A small multi-label image tagger, trained from scratch.
Model: 2.59M parameters, 32-pixel images, arch vgg, norm batchnorm, activation relu, depths [2, 4, 4], widths [80, 128, 240].
Training: soap at rate 0.004, 21900 steps, batches of 128.
Data: 101725 training examples, 27.6 epochs.
Rows from block 7 of a small multi-label image tagger, named by matrix and row number. Each number is 128 + 24 x the weight over its row's rms, rounded and kept within 0 to 255. All counts start at 0.
After each channel's rows are labels from the 100 images, of 14976, where the channel reaches its highest value: "strongest on" is what is common among them. Only what is clearly more common there than usual is listed. The data: photos with spoken descriptions (Open Images, Localized Narratives). In brackets: how many of the 100, against the usual share in percent.
# conv: 3x3 conv (model.blocks.7.conv.weight, 240x240x3x3, each kernel summed), inputs 0-119

conv.115 [129 139 121 117  97  87 127  84 151 150 149 158 113 134 134 157 113 177 148 133 181 150 156 116 114 101 105  95 117 136 140 139 160 111 100 100 117 110  64 109 100 149 142 131 117 152 147 159  94 126 130 123 140  88 149 109 107 140 139 121 116  88  99 105 138 112 157 137 128 108  81 104 135 124 125 110 159 132 101 122 148  96 138 100 100 159 124 126 105 116 136 103 154 105  92 137 132 123 125 162 124 159 162  99  97 103 158 145 135 162 155 172 135 148 143 176 109 128 103 117]
strongest on: text has "trees" (63 vs 27.2); text has "people" (45 vs 22.3); text has "road" (33 vs 8.3); text has "grass" (27 vs 9.7)

conv.69 [ 75 147 152 101 154 135 139 127 109 125 130 145 129 139 109 135 141 114 162 117 105 130 141 131 132 136 141 172 128  95 153 117 146 115 104 120 101 116 144 105 152 132 122 169 138 130 126 128 121 119 107 130 157 136 133 136 103 143 131 136 142 149 153 155 101 131 149 162 138 138 182 145  93 161 103 110 104 146 116 124  85 137 110 179 162 102 159 162 132 121 130 131 158 170 134 100 130 121 185 121 155 147  85 106 163 140 148  89 149 100 167 104 141 108 193 104 146 137 169 102]
strongest on: text has "trees" (74 vs 27.2); text has "sky" (59 vs 24.7); text has "buildings" (41 vs 11.1); text has "road" (37 vs 8.3)

conv.45 [113 101 112 126 118 102 104 106 100 108 148 131 141 108 140 114 147 118 132  98 118 152 131 105 102 116 181 133 128 140  79 127 135 172 137 141 131 135 140 140  71 149 103 186 174  98 123 113 137 174 100 150 136 146 128  90 128 151 122 117 108 131  98 100  82 113 147  75 166 103  98 131 126 129 161 103 138 119 145  96 119 116 118 161  88  93 111 145 103 116 106 124 145 111 126 170 154  83 162 150 149 155 112 133 139 152 141 126 106 157 149 176 105  95 138  82  74 150 115 161]
strongest on: text has "trees" (64 vs 27.2); text has "grass" (56 vs 9.7); text has "sky" (56 vs 24.7)

conv.78 [104 100 131  67 131 156 143 131 138 141 148 162  93 107 132 132 199 121 135 130 149 152 158 132 143 120  94 125  80 169 126 161  89 122 132 134 141 109 122 116 119 154 168 111 132 168 153 116 131 120  91 142 142  67 139 123 130  71 126  61 113 101 147 141 164 120  85 158  69 115 114 131 132 120  87 133 119 155 151  92  98 122 158 125 171 124 123 146 133 107 101 138 130 104 105 151 148 108 114 127 122 118 118 122 126 135 126 109 133 108 130 134 153 132 140 149 181 137 133 148]
strongest on: text has "standing" (49 vs 23.5); text has "man" (38 vs 11.7); text has "wearing" (37 vs 12.1); text has "holding" (36 vs 16.4)

conv.67 [153 110 151 140 169 129 138 152 104 130  96  63 160 118  76 114 150 129 168  95  93 135 126 134 122  78 149  83 118 145 111 107 112 135 110 111 141 135 132 147 151 143 131  66 175 153 125 143 126 160  78 134 125 107 107 112 124 162 118 104  83 111 172 114  74 106 114 100 171  95 117 121  95 126 108 157 103 140 146 182 127 133 103 129 131 164 167 157 105 137 107 134  91 128 151 130 150 148 107 135 112 116 134 127 110 132 134 143 156 147 122 168 190 146 105 140 134 162 127 105]
strongest on: text has "trees" (64 vs 27.2); text has "buildings" (27 vs 11.1)

conv.127 [117 143 126 175 135 130 134 116 120  98 121 139 137 124 125 132 161 123 151 172 114 178 126 117 163 151 107 123 157 103 132 154  99 128 113 120 163 125 195 171 140 142 106  83 121 119 114 133 165 136 156 160 127 147 127 163 104 169 109 166 107 147 107 144 151 129 110  92 111 137  99 140  78 118 114 122 109 177 135 174 153 139 135 190 115 132 135 115 160  86 132 148 117 133 116 145 131 175 148  92 103 136 108 129 124 127 128  91 152 119 146  70 156 112 127 162 151 161 158  94]
strongest on: text has "trees" (91 vs 27.2); text has "sky" (74 vs 24.7); text has "grass" (30 vs 9.7)

conv.33 [135 156 212 151  78 138 107  80 164 122 150 146 130 187 106 150 130 130 129 125 164 143 111 133 121 107 156 117  98 169 137 162 116  99 108 100 146 100 135 140 151  76  92 109  91 118 120 109  95 118 133 140 113 137 130 110 159 157 100 155 112 108 134 101 183 113 146 131  99  77 126 134 144  84 122 157 119 122 113 147 122  86 141 161  83 148 131 115 132 115 128 114  93 118 122 162  79 131 131 133 135 145 115 120  86 121 133 156 181 102 136 121 143 109 104  97 147 124 113 168]
strongest on: text has "standing" (52 vs 23.5); text has "man" (34 vs 11.7); text has "wearing" (32 vs 12.1)

conv.141 [116 172 102 130  58 171 110 116 113 126 115 165 137 125 108 101 153 161 111 148 102 133 118  96  88  89 131 144 103 133 156 143 141 141 135 132 123  99 131 116 130 107 133 158 126 171 132 134 122 131 108 136  94 147 158 134 147  95 149 168 172  60 104 138 124 121  94 165 154 120 120  97 175 106 150 101 122 129 117 109 123 149 119 147 110 136 115 142  99 102 102 161 156 116 126 122 133 133 215 152  88 117 122 124 107 131 145 138 106 172 139 136 125 152 112  69 142 127 128 131]
strongest on: text has "sitting" (74 vs 15.1); text has "people" (64 vs 22.3); text has "wall" (51 vs 20.2); text has "chairs" (48 vs 6.7)

conv.71 [117 144 128 103 127 133 135  83 140  88  89 128 143 137 108 168 155 163  80 117 150 151 148 144 146 139 104 100  91 133 125 156  85 135 132 160 124 102 108 127 104 118  97 132 102 120 132 118 120 146 144 156 132 114 158 126 118  95 121  94 153  97  98 130 120 127 144 133 144  79 158 133 136 127 101 154 135 170 162  92 105 113 121 141 165 111 125 151 101 156 149  69 128  89  91 154  66 100  80 149 135 137  94 164 130 119 129 117 116  74 112 157  84 118 109 134 110 134 116 113]
strongest on: text has "standing" (48 vs 23.5); text has "wearing" (31 vs 12.1); text has "grass" (27 vs 9.7)

conv.9 [136 126 120 120 111 137 134 105 138 100 149 149 148 127 177 133  79 124 138  99 156 134 136 130 133 181 153 142  95 146 130 118 124  97 129 150 101 124 159 126  83 146 116 162  98  99 181  97 129  86 107 192 147 140 139 105 143 126 115 141 127 128  99 121 133  89 134 123 152 132 132 135 168 132 141  95 115 107 111 117 134 147 131  84 145  88 108 104 111 138 122 123 142  94 104 125 147 137 148 151  91  93 128 138 170  95 148 152 100 109 134 119 140 114 121 148 165 121 103 143]
strongest on: text has "trees" (68 vs 27.2); text has "sky" (52 vs 24.7)