config.toml
model = "multi-label image tagger"
dataset = "photos with spoken descriptions (Open Images, Localized Narratives)"
train_examples = 101725
image_size = 32
crop_scale_min = 1
horizontal_flip = true
arch = "vgg"
norm = "batchnorm"
hidden_act = "relu"
depths = [2, 4, 4]
kernel_size = 3
stem = "deep"
widths = [80, 128, 240]
downsampling = "max"
num_labels = 250
init = "kaiming_normal"
optimizer = "soap"
beta2 = 0.999
learning_rate = 0.004
beta1 = 0.95
shampoo_beta = 0.999
eps = 1e-08
precondition_frequency = 50
max_precond_dim = 512
merge_dims = false
one_sided = false
adamw_lr_other_params = 0.0028
max_grad_norm = 3.0
cautious_weight_decay = true
max_steps = 21900
batch_size = 128
epochs = 27.6
lr_schedule = "linear"
final_lr_fraction = 0
warmup_steps = 650
weight_decay = 0.1
adamw_weight_decay_other_params = 0.01
Rows from block 5 of a small multi-label image tagger, named by matrix and row number. Each number is 500 + 25 x the weight over its row's rms, rounded and kept within 0 to 999. All counts start at 0. Numbers have three digits each. After the name is the row's rms in percent of the matrix's.
After each channel's rows are labels from the 100 images, of 14976, where the channel reaches its highest value: "strongest on" is what is common among them. Only what is clearly more common there than usual is listed. The data: photos with spoken descriptions (Open Images, Localized Narratives). In brackets: how many of the 100.
# conv: 3x3 conv (model.blocks.5.conv.weight, 128x128x3x3, each kernel summed), inputs 43-85

conv.115 095:465531521537503473537532570549483502464464486513535503508504521487495482492564543507520543508516506474545502469492514508514502479
strongest on: text has "wall" (47)

conv.25 100:538480509500501450475499486506514463539541476518512514565516483526474574507534492499538506504470522482509504511519481484499486455
strongest on: text has "ground" (27); text has "grass" (25)

conv.1 097:462448476504559517467552517527509464499524546465486534516536467497497516526500490547503498509514532483493511496511494497525526469
strongest on: text has "food" (27)

conv.82 104:497492550490517476545516497494508500531501482513453525481483525480482502492501497509484469521546463487490487498508525485551522482
strongest on: text has "lights" (40); text has "light" (26)

conv.125 099:509438499494467482473473453497503505495536478524496488515532456497482515455509501493487461519482558521527504533528472484487495515
strongest on: text has "trees" (68); text has "sky" (54); text has "road" (34); text has "grass" (25)

conv.104 086:482491506520475489535492520468489478472505547509455492512443449484491507492502478524547503585496506490505490502521466567524452496
strongest on: text has "grass" (25)

conv.23 101:591542453483498515492548464528473526489507559492460475503541461500498490519437485501486488469475499500476458477483467477541495484
strongest on: text has "road" (29); text has "buildings" (27)

conv.60 110:470499490488499461518521473472471483509535456504510546483506474473478511520545454521474495480477469463503493516524484540503512502
strongest on: text has "grass" (40)

conv.0 102:482485526524504472496516505523489509494502548477572501481528491502467510497494542500542491476494477485522538526508526515485481518
strongest on: text has "sky" (50)

conv.5 099:518509481453501457487472507501504497492512532462538504517532484499536527468485501518515460473517497517503557495532514493501514494
strongest on: text has "standing" (49); text has "holding" (41); text has "wearing" (31)

conv.37 093:517512491493501483457512477502491495569512498491538514505512498496499522508481529507551514549459486489547507473491488514462477572
strongest on: text has "people" (51)

conv.61 090:509462508469488457509511512553489494503483525525486502505564510506509495531460479435486479494522493498506489506504509485532491472
strongest on: text has "sitting" (42); text has "wall" (42); text has "wearing" (35); text has "man" (31)

conv.76 105:541521455489521470476571496514492465541511513493547511490455484499476490492465477552541495556474486472527487509500490504513502497
strongest on: text has "people" (60); text has "standing" (51)

conv.85 089:534472511463493527511504562481507527481571473523534482512531523484488507505513486485537467527490477528512490420508468516510475488
strongest on: text has "people" (50); text has "standing" (48); text has "holding" (38); text has "sitting" (33)

conv.36 097:530477492506503508512513508487491487531531504504455527519473492533515523514494470529527475506516500475484543494499545506518496506
strongest on: text has "wall" (42)

conv.13 103:478500511540480450513579528495454495480516494487550502506480506469483488516468529526488500561470507461539510521504514469511502486
strongest on: text has "road" (37)

conv.64 096:525489475466481517487514472495503477521518484476492579511499477518512485549466499503517465507466497463505516520469467505539541499
strongest on: text has "people" (46); text has "holding" (35)

conv.57 106:533460481465467472484538530529479484494507488486514522481518517505566475470504491509510492508487474490499542518530470528496503505
strongest on: text has "holding" (42); text has "sitting" (33)

conv.66 113:503522461441489491508520494498490526532509521530523458529486486529524480504470499554485467472509513502503506489509529510498508509
strongest on: text has "table" (31)

conv.94 097:535529491446524485530536506500524521528476537521492488482491490469543489463515485511522487522499466484551489548472510487451547509
strongest on: text has "people" (50)

conv.56 093:492501501523496507558519492502504472525486520529491500512510512475482494480462504493518500491503484521464514502532512465485512523
strongest on: text has "table" (34); text has "food" (27)

conv.29 103:503498491500510476472508546503511486486511520526518505542505514481511455521537482490498543513532480433467479484467476545513478487
strongest on: text has "wall" (41); text has "sitting" (34); text has "table" (33)

conv.62 109:486478488467480489529508501453516517498507512545476481516496488491534447488479549452527497466513520480505492513496491504498523492
strongest on: text has "wearing" (29)

conv.43 087:494503519496487501520483491464518568461524474496533523514469499480518524533514501499502487497482472509527467492494518476474485518
strongest on: text has "trees" (67); text has "plants" (31); text has "grass" (30)

conv.39 094:494469544464466470442486532522518488470508520479477487478547506493505498497484494518507507497505498514456459525530503468511485463
strongest on: text has "text" (28)

conv.12 110:481480474504521502471507530482506540503458514475520478527485490484524500453541509540511495491490470492507505521503537499541503527
strongest on: text has "table" (33); text has "food" (28)

conv.70 100:499469481501487479510498498490492477474536493500523518550471484474495505513467490533487510526498492486513502529491469441560576502
strongest on: text has "people" (58); text has "standing" (50)

conv.7 096:481510468483476490509510499485524482527489466486548499501491467488528525468481480540529465500542537495480489466525515531495485550
strongest on: text has "wall" (41)

conv.78 093:493544532522465485522510502508509476508506520525539501518503518496512487496500497554525503561542484461465501504522511476498479473
strongest on: text has "wall" (42)

conv.123 086:502471490495502483486499539504516521496528503529477494471489528466486530480495521431531494506542547497487491522551516498517487489
strongest on: text has "wall" (47); text has "table" (31)

conv.101 093:500493481510520485494491510518502495496520534523542524512488493483529474468502503497511515504475531475508511473490514500471506481
strongest on: text has "two" (28)

conv.65 101:506495494489456485501506486514497503534558506477472501537481499460495491528442520523545533470528489490497490455506531534479506488
strongest on: text has "lights" (30)

conv.69 100:490460456481537489536492503468516510487503513510493473462503481533477498441519569501427498521523503491497545491517512444536485497
strongest on: text has "trees" (65); text has "sky" (59)

conv.15 098:461494483454520510472478495466510447502554522491471508520518510488512488519502500511530455500512482533491532531486490505493519478
strongest on: text has "road" (27)

conv.48 106:479509500467517495474527542528487479500530489469521517515521483490476516470515470512537444482496520487502508515528511520481486495
strongest on: text has "table" (33)